config.toml
num_classes = 8
kernel_size = 3
optimizer = "muon"
nesterov = true
grad_clip = 5.0
steps = 14900
batch_size = 64
Rows from block 10, named by matrix and row number. Each number is 128 + 24 x the weight over its row's rms, rounded and kept within 0 to 255. All counts start at 0.
# convs0: reduce pointwise conv (model.blocks.10.convs.0.weight, 128x512x1x1), inputs 128-255
convs0.4 [104  78 106 131 156 135 122 130  86 157 135 141 153 152 142 143 144 158 133 142 125 104 134  91 115 142 140 171 130 113 116  94 138  95 113 134  59 151 172 134 136 148 177  92 163 162 118 138 100 104 170 132 149 113 134 144 153 163 126 110 147 141 148 109 135 124 142  85  98 114 121 113 121  77 182 138 156 179 179 100 111 141 115 134 106 122 136 115 171 125 117 109 104 147 116 142 126 162  98 157 114 112 133 133 155 120 122 120 150 148 127 152  82 131  56 131 111 147 114 111 110 141 137 178 112 108 152 128]
convs0.5 [ 67 155 118  52 117 124 142 108  85 111 122 153 118 128 123 112 164 234 111 151 107 107 134 108 116 105 138 113 127 137 151  92 118 136  89 140 145 101 109 135  96 126 118 124 143 106 146 107 124 178 170 160  77 146  68 124 138 129 119 167  98  87 133  72 124 128 143 121 102 136 129 100 139 125 122 118 112  93 121 107 106 103 107 118 103 147 139 140 111  95 126 102 112 139 132  95 143 113 133 138 103 150 120 106 192 133 122 127  91 126 136 136 156 109 107 105 116 105 100 138 154  87 119 112 145 134 128 142]
convs0.6 [121 169 135 110 134  94 141 145 125 173 117 117  86 133 176 172 109  69 133 137 148 140 158 153 114 137 141 155 146 160  98 134 138 134 150 135 133 114 131 109 137 107  98 120 144 131 113 154 106 190 151 103  82 135  89 124 204 157 122 110 129 121 117 164 125 103 118 158 166 116 114 111 137 155 114 125  74 137 147  81 120 149 156 172 155 147 107 114 145 118 130 151 116 102 126 114 118 137 107  81 119 108 116 112 153 111 139 147 110 111 129 124 145 133 145 122 178 104  90  93  86 124 141 104 114 130 120 109]
convs0.7 [155  84 129 142 142 150 178 135 104 150 146 121 101 119 140 112 107 123  94 122 122 152 130 164  95 117 137 115 148 156  95 155 115 122 112 131 154 173 177 169 134 133  96 118 154 141 159 107 123 131 114 167 121 145  86 111 131 128 116 179 117 102 141  99 171 139 144 158 169 120 137  79 124 118 110 118 156 122 106 141 122 158 125  98 166 117 109 208 160 161 159 144 110 131 122 110  88 143 115 125 134 117 111 106 127 143 102  82 132 112 144 136 130 105 138 139 128 138 125 178 113 108 146 105 171 120 140 111]
convs0.8 [111 158 156 154 165 152 136 120 100 180 117 125 117 117 111 124 152  78 104 144 148 143 143  90 155 168 122 128 129 164 116 140 165 141  93 125 105 134 128 165 133 113 144 107 144 110  96 134 190 142  88  94  85 103 134 170 102 131 154 134 123 157 109 110  97 146 195 110 103 111 110 145 162 156 110 132 118 133 145  90 109 107 102 148 103  77 120 153 111  97  88 135 110 143 141 101 120 118 173 164 144 132 111 126 175  92 108 120 141 113 134 166 111  92 148 112 135 119 117 118 139 120 122 154 133 169  68 133]
convs0.9 [ 75 127 147 110 187 147 130 109  66 103 146 143 106  83  84 131 173 133 114 107 125 144 135 133 132 124 101 125 144 134  99 127  99  89 105 136 130  86 130 119 150 110 148 111 132 118 111  98 110  97 174 141 146 144 107 138  67 102 151 136  79 125 119  78 148 104  94 129  74 163 124  96 130 130 108 146 140 117 103 123 209 130 152 118 148  92 143 166 130 110 182  80 173 101 120 112 165 120 129 124 156 123 124 148 124 131 164 141 132 143 103 137 115 146 131 127 118 126 113 138 148 138 123 142 126 178 105 121]
convs0.10 [133  94 140 158 143 125 126 133 140 147 106 111 131 125  97 174 141 167 164 138 158 149 106 106 163 147 146  80 137 120  76 132 128 145 114 129 107 126  96 166 135 105 162 142 114 100 121 109 128 145 146 124 142 142 162 109  93 173 116 116 168 135 171 180 107 160 155 130 112 123 124 121 117 108 143 153 109 145 135 110 154 144 135 104 160 127 155 127 103 121 176 169 108 153  90  71 142 166 138 125 128 139 122 119 150 108 136 116  90 123  90 128 168 122  96  59 143  92 168 120 158 147 140 117 108 139 133 115]
convs0.11 [138 128 100 128 124 134 106 143 122 121 166 136 114 117 146  98 131  14 114 132 118 194 134 140 141 146 100 129 125 144 152 152 148 135 109 111 153 142 123 102  95 121  92  96 148 158 131 131 150 125 142 154 156  99 106 134 140 114 100 144 118 168  97 131 110 123 153 127 151 143 139 147 139 160 181 101 139 148 142  90 107 154 147 155 130 145 128 105 163 137 109 141  99 136 135 104 100  90 145  95 131 109 135 154 143 109 191 147 107 120 112 177 141 126 129 141 136 108 121 108 131 134 147 102 156 115 109 124]
convs0.12 [155 116  94 124 179 133 158 153 178 126 135 127 120 123 139 105 202  86  82 135 130 121  92 129 128 116 133 129 156  80 119 115 114 156 127 119 128 148 165  99 147 136 155 111 153 116  91 142 136  91 112 116 123  91 127 116 159 103 158 104 148 109  94 157 114 123 133 114 132 143 138 156 135 163 132 108  87 129 120 182  64 142 134 123 110 112 100  84  99 123 137 126 124 117 128  89 128 120 136 122 116 150 109 148 102  86 201 104 152 145 157 128 108 152 116 135 137 106 110 142 113 129 122 155 122 114  99 141]
convs0.13 [165  63 141  92 107 116 137 142 118 136 129 124 116  93 118 108 165  97 119 135 120 102 137 150  97 132 105 140  98 141 128 104 165 140 130 110 175 111 155  87 138 134 168  99 149 132  99 146  99 128 234 168 138 125 167 133 119 126 120 148 120 123 103 152  84 158 140  96 143 112 146 141 104 192 165 159 118  96 111 130 148  85 140 121  80 101  47 101 114 140 115 155 169 140 131 134 117 114 132 129 127 131 128 163 106 127 104 125 144 190 152 148 128 189 127 152 104  75  71  98 113 134 120 109 125 124 129 154]
convs0.14 [215 155 120 108 114 121 141 107  85 137 167 100 134 155 137 117 126 125 108 140 144 121 141 124 145 120 125 154 141 163 118 160 171 142 113 117 175 126 214 135 172 142 176 170 117 147 148 121 129 137 129 153 155 137 164 161 136 124 139 104 157 174 125  97 134 129 129 137 154 116 120 163 138 141 126 169 134 136 145 108 146 133 161 124 140 174 117 168 160 113 141 127 154 122 139  93 134 154 152 123 120 148 114 214 108 136 113 147 138 177 115 116 116 103 131 168 139 122 152 140 165 147 141 149 131 132 136 121]
convs0.15 [149 122  96 156 110 141 131 136 101  93 110 135 110 103 157 102 125  63 117  99 132  99 137 180 144 100 115 135 163 110 135 122 146 127 174 129 127 120  49 134 117 137 133 107 110 137 112  96 132 144 106 107 108 142  80 116 134 146 160 109 102 126 122  89 163  96 134 117 150 130 128 122 120 116  99 121 102 136 154 148 114 103 125 136 161 148 172 102 170 129 126  82 130 111 124 116 118 146 144 112 130 148 121 126 126 120 118 125 129 129  95 100 132 126 111 155 111 126 138 137 163 122 125 126 134 115 114  72]
convs0.16 [112 115 125 153 127 158 178 142 142 156 147 150  67  84 131 120 154 172 152 116 126  79 146  77 118 130 151 117 119 117 150 161 130 139 140 118  56  96 116 154  77 100 151 135 137 134  94 118 143 123 140 116 172 119 127 124  89 176 127 137  98  52 133 123 124 157 129 106  94 125  95 114 106 179  88 130  98 130 121 102 109 122  98  98 143 147 127 144  79 139 113 110 106  67 103 158 115 114 128 110  92 122  99  72 124 121  99  91 113  97  97 154 100 134  81 122 124 104  81 110  98 112 144 173 119 109 137 129]
convs0.17 [121  93 114 164 117 115 137 151 135  89 161 167 151 136 132 155 114  89 133 122 117 134 114 132 112 141 120 104 102 130 129 126  36 126 119 106 131 116  81 141 117 112 101 183 169 146  92 151 117  91 110 159 142 149 136 123  63 127 137 124 137  58 152  46 117  82 143 104 108 145 113  92 132 129 134  84 141 120 105 153 153 160 116 112 143 116 115 115 116 118 103 134 131 125 144 128 145 125 145 125 129  78 123 110 138 101 103  86 152 139 137 142 148 120 188  55 129 130 119 119 144  98 100 117 104 141 108 141]
convs0.18 [115 107 100 108 140 117 129 146  95 143 142 111 127 120 119 141 139 175 146 130 138 128 145 105 102 114 128 152 129 138 127 114 123 136 146 125 122 135 221 141 143 149  93 162 147 162 151 160 162 105  94 112  88 145 143  88 111 139 141 134 136 163 134 188 112 138 146 134 138 118 156 122 140 104 137 179 116 134  93 131 160 164 154 114 138 107 121 120 168 153 130 199 131 123 133 186 107 143 122 112 139 154 114 141 146 142 176  96 133 127 126 123 156 118 165 175 152  87 126 139 118  86 117 180 112 157 138  98]
convs0.19 [ 98 220 108 160 121 152 149 129 135 100 128 121  96 119 147 126 113 161 145 101 127  99 120 129 152 118 110  89 130 156 136 110  90 127 106 138 109 146 142 115 108 137 105 144 135 144 123 125 147 125  52 122 110 134 150 124  95 125 131 118 153 127 175 163 135 138  95 146 126 130 158 144 124 150 125 144 123 127 110  86  90 119 135 153 128 112  63 108 138 141 140 141 116 133 130 178 138 155 170 153 121  93 118 163  98 136  89 169 153 117 130 137 137 125 118  79 111 111 121 147 110 155 124  99 106  97 137 117]
convs0.20 [169 138 185 120  80 115 150 103 104 107 136 112 137  91 130 158 147 122 123 162  87 130 129 118 125 142 120 144 136 101 122 137 135 121 144 131 155 124  98 102 128 148 112  92  90 122 138 118 118  86 162 120 146  97 135 167 169 132 131 120 151 117 126  99 130 121 102 109  78 145 101 111 134 117 145 123 175 114  85 140 192 121 159 125 122 162 165  91 128 140 176 151 119 133 130 109 108 125 205 117 118 103 102 173 164 167 174 174 107 102 115 160 144 119 126 148 131 123 129 154 134 131 146 131  87 128 148 166]
convs0.21 [123 104 144 129  93 128 107 145 143 190 145 121 126 157 106  79 139 112  91 160 101 156 143 123 136 150 114 150 105 141 138 142  82 150  89 139 169 142 168 130 168 153 164 115 165 130 101 129 119 114 151 130 108 122 103 152 108 107 149 127 149 152 111 179 122 161  94  86 161 102  71 157 145 180 105 144 117  94 131  59 125  98 112 154 137 141  64 153 126 125  85 169 131 150 154 110 131 130 161 113 132 163 142  89 159 150 170 145 142 164 120 141 137 137 147 140 150 142 134 160  92 151 101 124 152 115 137 155]
convs0.22 [154 102 121 127 135 113 150 133 134 133 143 114  85 118 116 116 141 207 117 154 178 122 124 159 123 131 131 188 146 110  99 111 129 107 148 130 125 118 146 111 112 158 116 112 144 146 120 159 112 122 162 145 127 101 103 132 133 118 164 130 139 117  62 174 126 104  82 113 118 115 135 113 126 155 160 121  97 114 134 114 111 129  83 103 160  87 172 131 128 170 111 110 135 130 103 192 129 124 137 118 107 134 148 127  85 117 150  83 131  86 201 155 110 123 127 139 129  99  96 166 128 171 143 215 137 113 133 115]
convs0.23 [158 124 115 121  96 125 141 131 119 125  81  93 120  88 139 121 149 146 162 151 159 113 143 150 142 124 119 224 124  81 101 123 131 110 111 141 134 120 190  98 133 157 123  87 136 130 126 115 180 146 137 142 128  85 122 107 142 126 153 125 114 121 128 159 147 131  99 132 106 147 168 105 125 128 142 159 154 156 138 117 120 161 128 132 129 135 110 172 163 135 100 131 141 158 141  77 143 161  94 128 120  92 151 169  41 124 161  96 123 115 220 122 184 149 119 195 128 124 141 130 149  92 122 144 146 149 134 133]
convs0.24 [178  99 139 153 146 148 123 127  94 124 120 107 141 138 135 131  97 140 143 127 109 106 100 146 133 140 136 153 134 128 150 100  46 123 155 140 109 116  90 132 120 147 123  98 150 134 132 122 151 137 110 123 145  94 136 102 130 129 140 103 142 131 127 133 134 124 129 114 105  93 116 131 121  91 121 145 182 121 143 136 111 143 109  98 119  86 173 140  94  95 120  82 118 119 127 136 115 128 142 133 127 143  98  99 137 127  97 128  64 111 103 126 139 120 135 115 117 134 147 111 113 100 116 139 112 111 123 132]
convs0.25 [174  81 132 131 128 136 139  89 102 100 120 136  72 121 123 125 129 111 128  87 162  94 165 109 121 105 134 113 159 111 112 137 147 113  88 119 116 135 156 107 133  71 162 124  96 135 109 121 115  88 154 130 178  84 131 151 153 108 105 154 122  77 105 105 107 137 126 145 117 119 115 110 136 130 130 112 149 117 124 138 118 159 121 111  94 128 140 138 114 105  84  96 107  87 110 191 100 104 118 118 137  87 133 164 111 112 118 128 128 114  97  98 125 109  86 197 113 145 115 137 145 149 150 167 149 124 101 121]
convs0.26 [105 159 114 167  91 134 122 123 147 122 135 148 112 122 141 127 130 123 162 120 115 109 105 114 156 123  97 108  99 135 140 125 123 109 153 129 176 141  55 155  52  86 113 166 154 142  91 109 142 122 115 118 137 106 140 176  94 154 113 123  93 118 108 120 133  93 114 105  97 125 157 143 115 113  72  80 131 106 101 120  79 122 134 117 128 134  83 125 118 130 115  93 132  75 121 176 113 111 151 135 138 145 128  76 121 116 126 117 127 108 136 147  89 109 157 106 135  96 130 121 122  84 141  90 132 111 119 106]
convs0.27 [101  92 128 159 133 137 191 162 135 103  94 135 101 148 145 112 184 154 173 102 113 140  95 143 139 155 126 125 137 115 127 120 160 142 135 132 145 140 139 158 144 149 110 133 109 148 105 109 134 158 162 137 120 104 165 184 130 117 157 124 144 161 104  53 137 100 130 147 139 107 128  98 108 130 149 159 130 154 119 149 179 118 126 114 150 119 121 117 123 151 154 124  94 100 154 160 128 158 100 111 132 155 102 151 112 146  98 157  93 135 166 108  99 100 115 109 112 119 165 164 156 150 137 138 124 159 165 131]
convs0.28 [145 123 143 123 164 139 135 141 120 132 113 135  93 147 111  97 172  72 123  74 120  92 129 147 140 145 138 137 130 135 112 138 107 132 109  97 160 105 121 183 172 132 121  83 117 115  97 130 122 128 197 117 110 122 154 141 160 127 161 126 114 166 145  82 156 111 111 109 146 111 146  99 158 138 146 142 108 138  91 122 151 133 166  89 173 135  82 148 112 100  75  91 167 106 120  85 110 142 135  97 145 140 130 133  71 149 136 124 157 128 131 123 133 138 129  76 169 100 106 124 143 114 148 160 115 146 114 127]
convs0.29 [128 156 155 152 124 111 141  71 164  94 149 157 118  92 156  96 129 255 171 153 153 132 184 121 131 104 118 119 125 122 220 131  96 141 185 139 110 137  86 159 172 125 119 180 127 136 124 106 141 152 103 130 100 132  94 156 121 122 142 105 133 150 110 132 137 100 160  88 147 103 150 113 148 101 131 127 133 158 133 165  82 148 157 121 110 133 223 157 132  91 129 142 120 130 109 130 111 170 129 132 120 136 140  95 120 123 119 140 124 127 152 162 140 125 158  90 134 117  74 103 136  83 123 131 125 103 100 143]