Weights of a small segmentation model: 4.7 epochs.
Rows from block 5, named by matrix and row number. Rows with one number belong to one channel. Each number is 128 + 32 x the weight over its row's rms, rounded and kept within 0 to 255. All counts start at 0. After the name is the row's rms in percent of the matrix's.
# convs1: 3x3 conv (model.blocks.5.convs.1.weight, 64x64x3x3), inputs 0-9, a 3x3 kernel for each
# convs2: expand pointwise conv (model.blocks.5.convs.2.weight, 256x64x1x1, transposed), outputs 0-85
convs1.0 101 [134 129  84 135  56  87 170 145 152 143 161 167 153 119 147 158  85  59 116 147 122  92 117 130 118 117 102 127  94 138 112  94 150 102 131 148 127 146  98 166 117 133 139 144 124 153 182 178 155 122  77 107 158 136 114 140 180 108 100 137 120  78 107 142 136 154 139 114 158 113 142 159 115 110 127 125 144 182 136 113 121  91  84 113  89 126 107 110 143 147]
convs2.0 097 [133 107 177 138 138 113 175 167 104 145  96 106 112 107 152  57 148 148 168 141  83 112 164 129  88 135 151 182 120 100 169 138 147 129 153 100 111 100 136 115 114 101 178  98 158  96 117 118 167 191 102 120 117 113 146 126 108 115 172 123  64 122 126  76 142 132 131 114 154  96 167 148 131 190 100 120  80 109 150  94  79 202 188 142 134 140]
convs1.1 097 [114  54  94  83 158 151 144 188 159 109  75  55 144 177  94 178 162 157  92 190 113 101 121 165 168 121  95 187 150 107 123  68 104 156  79 102 139 127 113 154 153 131 150 127  93 135 100 119  90  99 162 116 138 158  89 126 128 106 128 139 136 169 115 144 154 143 149 154 110 147 117  98 163 154  97 134 155 155 111 109  94 128 192 161 100 140 107 138 127 101]
convs2.1 099 [100 125 129 100 158 102 170 128 126 132 144 162 112 143  87  64  97 100 131 138 185 127  87  69 128 160 114 167 158 142 178 163 151 165 134 175 110 195 154 121 118  98 103 106 151 107 111 144 112 105 124 101 117 136 140  57  97 178 106 125 175 111 135 172 129 129  64  47 157 144 132 133 140  97 106 174 129 116 143 120  90  86 159 150  97 116]
convs1.2 098 [100 145  95 110 167 132  86 124 136 140 137 108 128 167 185  78 141 142 137 181 180 153  69  38 111 120 162  94 156 179 156  66 154 105 147 177 145 121 120 157 139 150 141 128  97  83 115 121 127 118  71 112 168 143  98 133  98 134 118 117 114 176 143 136 113  88 178 156  91 139 160 143 156 164 144 151 173 129 128 106 122 157 118 168  95 136 122  87  75 169]
convs2.2 097 [141  96 148 127  91 110 157 185 121 111 209 150 116 126 158 140 125 111 148 113 136 143 103 160 158 116  78  85 163  98 112 155 131 156 113 135 116 139 190 115 120  79 116 137 142 145 149 110 134  84 209 171 143 147 130 128 234  70 149  81   8 126  96  90  92 121 118 111  98 132  90 125 112 156 165 143 131 168 100 160 184 106  79 126 117 119]
convs1.3 104 [146 131 106 195 110  76 143 150  57 171 115 145 192  59  92 112 131  66 108 104 159  65 133 196  83  82 122 112 167 177  60 136 183  96  77 138 122 154 129 171 114 114 158 153 133 101 110 110 137  92 125 139  79  78  81 113 114 137 164 140 116  74 132 125 105 111 152 174 139 109 146 132  95 127 141 143 142 111 110 159 126 142  93 112  77 128 154  95 102 170]
convs2.3 101 [ 97 134 100 105  86 142 140 169  53 187 244 104 145 142 172 175 170 155 112 126 103 118 160 143 118 102 117 146 143 151 145 148 166 137 146 112 144 116 107 121  82 105 100 142 101 138 170 126 160 138 113 100 144  73 114 109 157 122 179 255  96 118 134  98  63 165 108 118 181 141 182 171 169 186 137 136  74 136 127 132 110  49  81 156 160 128]
convs1.4 109 [ 51  96 132 107 149 171 129 142 133 107 120 154 133 166  91 120  91  87 157 119 115 176  87 108 151 153 165 103 106 134 129  92 220 116 124 217 137 182 149 119 155  91 129 113  95 132 118 121 140  67 188 133 125 177 114 134  91 170 124 120 146 104  94 128 114  98 128 181  52 136  90  68 140 177 155  98 155 133 112 107 113 169 144 119 162 171  82 131 145 104]
convs2.4 109 [133 108 129 106 121 123 152 115 141  98 141 101 164 129 123 135 148 144 126 111 117 159 114 156 154  96  89 122 134 158 115  97 144 148  87  79  81  93 172 113 161 155  63 120 109 112 122 116 116 156 107 145 122 136 161 225 103  90 144 106 153 151 132  85  99 203  55  86 116 112 133 153 117  90 134 145  83 134 159 105 132 104 155 148 107 166]
convs1.5 100 [ 75 100  87 139  92  94 138 165 112 167 189 167 146 110  76 175 137 100 100  77  89 135 143 155 146 221 200 138 119 102 103 128  74 147 194 151 129 123 169 116 165 131 129 140 128 142  91 103 168 197 102 152 123 113 138 110 136  67  97 108 133 124 128 131 117 168 134 131 123 155 122 194 119 131 150  93 137 151 148  73 128 157 151 113 151 109 135 119 174 129]
convs2.5 099 [119 130 178 110  94 102 178 166 182 158 125 137 135 214 116 173  92 126 168 124 106 127  98  98 150 119  67 118 111 148  87 100  94 108 146 116 164 126 157  93 154 193  75 123  50 159 129 205 151 126  52 107  86 127 122 130 152 171 106 136  75 154 133 123 107 196 117 155 143 100 111 101 192 105  51 152 113 152  80 167  54 113 144 119 122 164]
convs1.6 094 [134  94 151 166 172 151 156  98 137 118  71 129 113 107  91 110  87  69 166 175 163 146 127 178  62 147 139 143 147  80  93  49 143 146 178 138 107 129 129 128 135 110 115 118 108 134 101 117 193 180  86 104 183 117 142 132 121 143 123 147 103 163 119 145 156 108 149 136 188 206 205 155 120 112 178 162 161 112  99 155 121 144 131 127 144  92 173 146 136 116]
convs2.6 099 [131 133 176 107 100 138 145 147  81 145 152 101 139 100 130 148  87 137 141 122 140 110 107 112 102  86 139  61 125 167 142 142  79 127 131 129 160 141 138 136 215 108 122 129 125 115 110 107  75 177 113 141 107 157 112 141 160 109  73 153  64 133 176 132  92 148 123  70 133 224 128 135 105 131 131 153 103 122 136 133 184 117 183  75 102 166]
convs1.7 096 [140 184 174 149 116 160 140 174 106 104  98 128 139 100 145 133 173 150 165 132  59 172 116  91  70 134 128 122 135 101 130 142 123  81 108 120 123 125 163 125 138 155 112  83 182 149 154 147 139 120 190 164 107 141 156 165 104 121 140  69  78  95 122 125 102 108 137 149 144 119 107 149 137  74 151 114 109 135 140  85 141 175 128 101 164 124  77  87 144 109]
convs2.7 092 [136 136 107  99 120 127  84 127 156 185 138  99 125 110 117 158 135 135 139 129  94 120 172 107 183 177 133  90 121 104  87 136 148 142 181 159 139 151 120 115 128 143  93 153 191 103 213 111 132 137 104  87 127 121 142 185 224 190 123 142  44 145 129 106 115 139 202 100  87 166 117 144 139 136 178 155 136  97 119 115  32  96 130 166 194 189]
convs1.8 110 [180 230 183 117  64 114 116 101 103 128 112 124 103 116 130 119 153 160 155 169 160 124  59 132 179 113 137 153 219 155 116 142 104 132  29  56 121 105 124 134 121 124 107 175 153  88  97  66  80  26 142 172 234 183 129 126 111 125 194 119 146  70 135 147 132 136 104  99  72 133 129 138 131 156 115 112 150 177 120 102 131 174 170 139 124 129  70  98  76 105]
convs2.8 104 [119 167 111 117 163  94 144 141 145 103 120 135 119 111  95  63 113 110  92 129 160 108 117  76  91  79 154  61 100 157 140 150 134 147 129 115 102 122 187 121 239 182 154  97 159  98 141 124 167 159 163  72 119 104 123 132  62 126 186 114 115 111  96 125 154  94  96 131  89 105 125 151 121  88 191 128 138 146 118 127  43 187  93  85 132 106]
convs1.9 101 [ 91  89  77  88 183 127 107 194 147  68  73  66  99 172  71 104 109 126 166 139 103 133  74  70 103  99  82 139 122 143 173 108 175 124  88 131 176 159 155 162 171 137 182 198 152 148 159 141 139 106  85 122 117  88  80  96  91 106 121  77  55 111 117 115 141 132 114 149 159  54  97 104  90 108  82 106 119 100 110 157  90 129 147  88 145 115  70 129 124  49]
convs2.9 109 [137 139 158 106  94 124 170 160 116 132  85 135 112  94 134  78 157 121 110 139 131 172 135 155 166 110  93 144 179  86 141 135 161 137 152  93  75 139 142 150  93  87  92 125 142 194 151 134 105 175 136 139 153 162 132  90 148 151 157  73  69 139 180 156 189 121  89  42 200  91 193 149 132 143  93 115 106 124 100 132  98 136 107 159  98  91]
convs1.10 099 [124 177 104  98 165 115 168 115  86 158 153 117 132 180 180  99 154 183 164 134 115 142 153  99 190 172  83 156 106 100 175 162  68 129 140 106  96  88 142 139 113 169  91  86 149 105 164 140 101 177 119 116 130 136 128 100  71 177 180 100 160 103 189 206 159  87 161 114 148 161 134 170 154 162  94 125 143 167 128 131 168  99 101 159 133  80 139 112 175 167]
convs2.10 100 [127 153 115 119 134 207 140 127 160  64 125 110 109 123 154 189 132 160  92  89 143 176 146 158 174 108 140  81 120 170  95 139 161 104 138  80 156 137 126 107 102 139 138 139 146 118 203 117 129 136 150 179 119 134 133 148 127  79 181  66 180 127 130  94 154  72 122 125 110 117  97 172 105  90 131 142 151 142 140 120 161  97 140  81 127 137]
convs1.11 107 [139 173 102  63 129  87  86 118 144 145 137 160 110 156 107 121 133 135 156 166 174 105 101 185 158  90  88 142 157 164 146  58 170 139  73 104  97 106 108 102 128  84 129 172 140 128 135 120 133 166  59 143 185  48 141 142 139 105  83 164 127 109  73 134 143 117 139 107 152 127 109 149 179 103 145 114 171  89 160 117 161  89 136 170 134  40 203 112 119 121]
convs2.11 101 [148 112 109 157  99 153  62 105 158 106 178 136 106 142  74 155 167  92 113  96 142 156 145 159 154 155  51 172  92 125 124 190 157 156 107 155 124 183 114 105 133 128  99  73 180 136 124 137 119  91 102 172  97 120  98 118 124 126 133 250 161 118 100 118 100 115 109 130  55 157 122 116 111 101 147 103 151 169 125 105  40  81 153 121 120  75]
convs1.12 091 [ 91 136  77 142 163  51 117 151  81 102 130  86 156 167  64 138 174 130 172 180 159 174 134 126 148  96 104 152 166 126 136 122 119 152  85 118 118 141 162 116 151 167 149 113 165 148  63  86 169  72  79 108  82 144 107 136 123 128  89 151 144 115 123 162 112 109 165 106 147 153 125 129 119 161 164 123  82 112 176 171 113 147 167 186  96 121 172 129 120 144]
convs2.12 095 [137 172  79  97  99 125 188 113 110  85 153 116 139 105 108 111 186 126  88 101 114  95  98  85 102 129 123 146 128 168  79  98  81 128 159 150  74 153  71 157  96  94  66 154 151  84 163 102  84 191  71 116 180 156 108 109 117 131  84 148  76 122 139 103  76 105 118  81 100 166 133 154 109 120 150 128 122  86 151 153 170  96 144 148 161  69]
convs1.13 095 [168 161 137 114 130 125 133 106 114 153 122 105 161 156 111 180 200 184  92 152 130 144  69  98 157  81 104 161 154 128 176  99  86 129 149  89 108 101 138 107 130 109 121 110 127 110 146 101 142  72 169 147 115 139 129 134 147 134  96  71  93 101  97 106  98  94 101  97 115 102 139 140 155 135 118 126 140 116 118 113 110 139 110 168 162 199  90 138 144 108]
convs2.13 097 [105 153  98  70 118 122 142 147 118 128 129 129 133  85 132  88 182 140 120  91 111 140  83 130 198 171 140 111 124 143 174 129 144 122 157  65 132 134 128 108 131 197 111 140 169 115 129  55 116 115 136 146 115 111 116 193 222 120 153 191  70 127 170 102 173 154 141 127 116 176 135  98 102 123 133 127 162 195 131  90 126 130 156 144  86 126]
convs1.14 093 [124 149 142 169 145  78 137 143 104 187 141 125 170 144 111 133 165 113  75 131 170 129 130  98 130  77  85  81 107 170 135 127 100 129  97 118 144 146 150 171 105  94 161  95 113  72 176 133  80 147  92  46  96  63 161 192 172 117 166  76 134 166 114 143 150  93 170  95 120 100 112 137 121 131 133  69 125  87 145 123 111 142 103 175 116 169 143 146 176 160]
convs2.14 097 [129 141 120 125 127 144  72 181  83 165 146 110 146  78 216  95 129 152  67 133  94  82 133 103 142 159 123 162 133  83  66 142  60 100  69 162 132 142 136 103 151 121  88 193 133  88 173  68  87 152 106 156 100 122 140  76 192 131  93  83 175 162 153  78 103 161 141 142 138 165 153 161 151 125 159 110 124 125 118 154 115 143 120 141 120 105]
convs1.15 101 [129  80  89 105 121 190 114 104 158 128 115 133 119  64 166 156 166 137 138 113  92 166 150 127 101  83 125 118  80  57 100 139 226  69  60 169 116 138 107 153 123  91 137 140  90 130 165 134  87  98 144 105 116 135 119 133  79 143 126 155 164 160 213 107 141  81 155 105  91 127 128  98 129 143 105 160  79 100 137 158 117 132  97 135  91 116 173 163 122 112]
convs2.15 095 [149 124 134  97 176  85 121 170 121 163 167 128 122 118 128 122 143 189 164 100  97 113 124 117  76 128 103 162 145 113 153 121 177 161 136 114  62 122 144  97 177 112 113 141  98 103 200  84 130 146  96 194 118 115 156 158  59 173 139 125  81 107 118 166 156  99 151 107 149 133 125 202 133 111 162 109 143  52 158 143 150 137 168 120 142 135]
convs1.16 100 [134 109 128 144 152 161  88 119 124 137 115 128 139 138 146 144 133 127 117 159 119 145 110 104 134 130 128 105 126 103 128  72 137 167 184 174 146  95 130 132 120 140 134  95 135 148 165 111 209 203  67 108  71  88 103 138 115 179 161 146 108 133 109 124 109  89 132 176 171 153 163 139 116 151 156 128 146 192  94 110 124  99 110 143 109 113 152 127 159 120]
convs2.16 112 [145  83  92 119 107 147  85 104 173 128 188 151 181 110 113 105 142 129 142 123 109 129 129 115 151 122 125 136  92 137 133 188 130 175 131 139 143 124 140 106 106 127  92 147 146 123  95 112  73 133  75  65 131 103 125 134  90 164 100 107 120  96 144 112 132 133 124 128 107 178 132 132 206  94 231 151 151 141 140 130 113 148 141 129 109  97]
convs1.17 102 [154 218 145 109 193  99 133 212 138  94 162 159 120 185 166 162 113 116 107 114  94 137  27 167 102 145 138 140 129 116 163  67 131 114 164 141 139 109 120  92 126 210 141 151 149 115 127  50 150 202  99 183 125 116 129 131 150 138 123 139 148 105 104  85  84 108 128 132 173 140 145  88 100 124 120 106 153 106 157 151 129 151 142 150 170 115  99 151 105 140]
convs2.17 094 [116 108 184 162  58 108 145 108 116  93 123 135 116 174  73 124 161 114 168 103  92 128 150 154  86  69 141  91 121 127 169 124 146 144 189 153 157 123 144 145  82  94 109 145 184 132  86 146 163 100 115 143 113  90 167 148 139  76 139  97  71 120 163 122  99 140  89 125  80 129 161 116 113 146 172 108  88 139 138 112 100 125 103 109 145 123]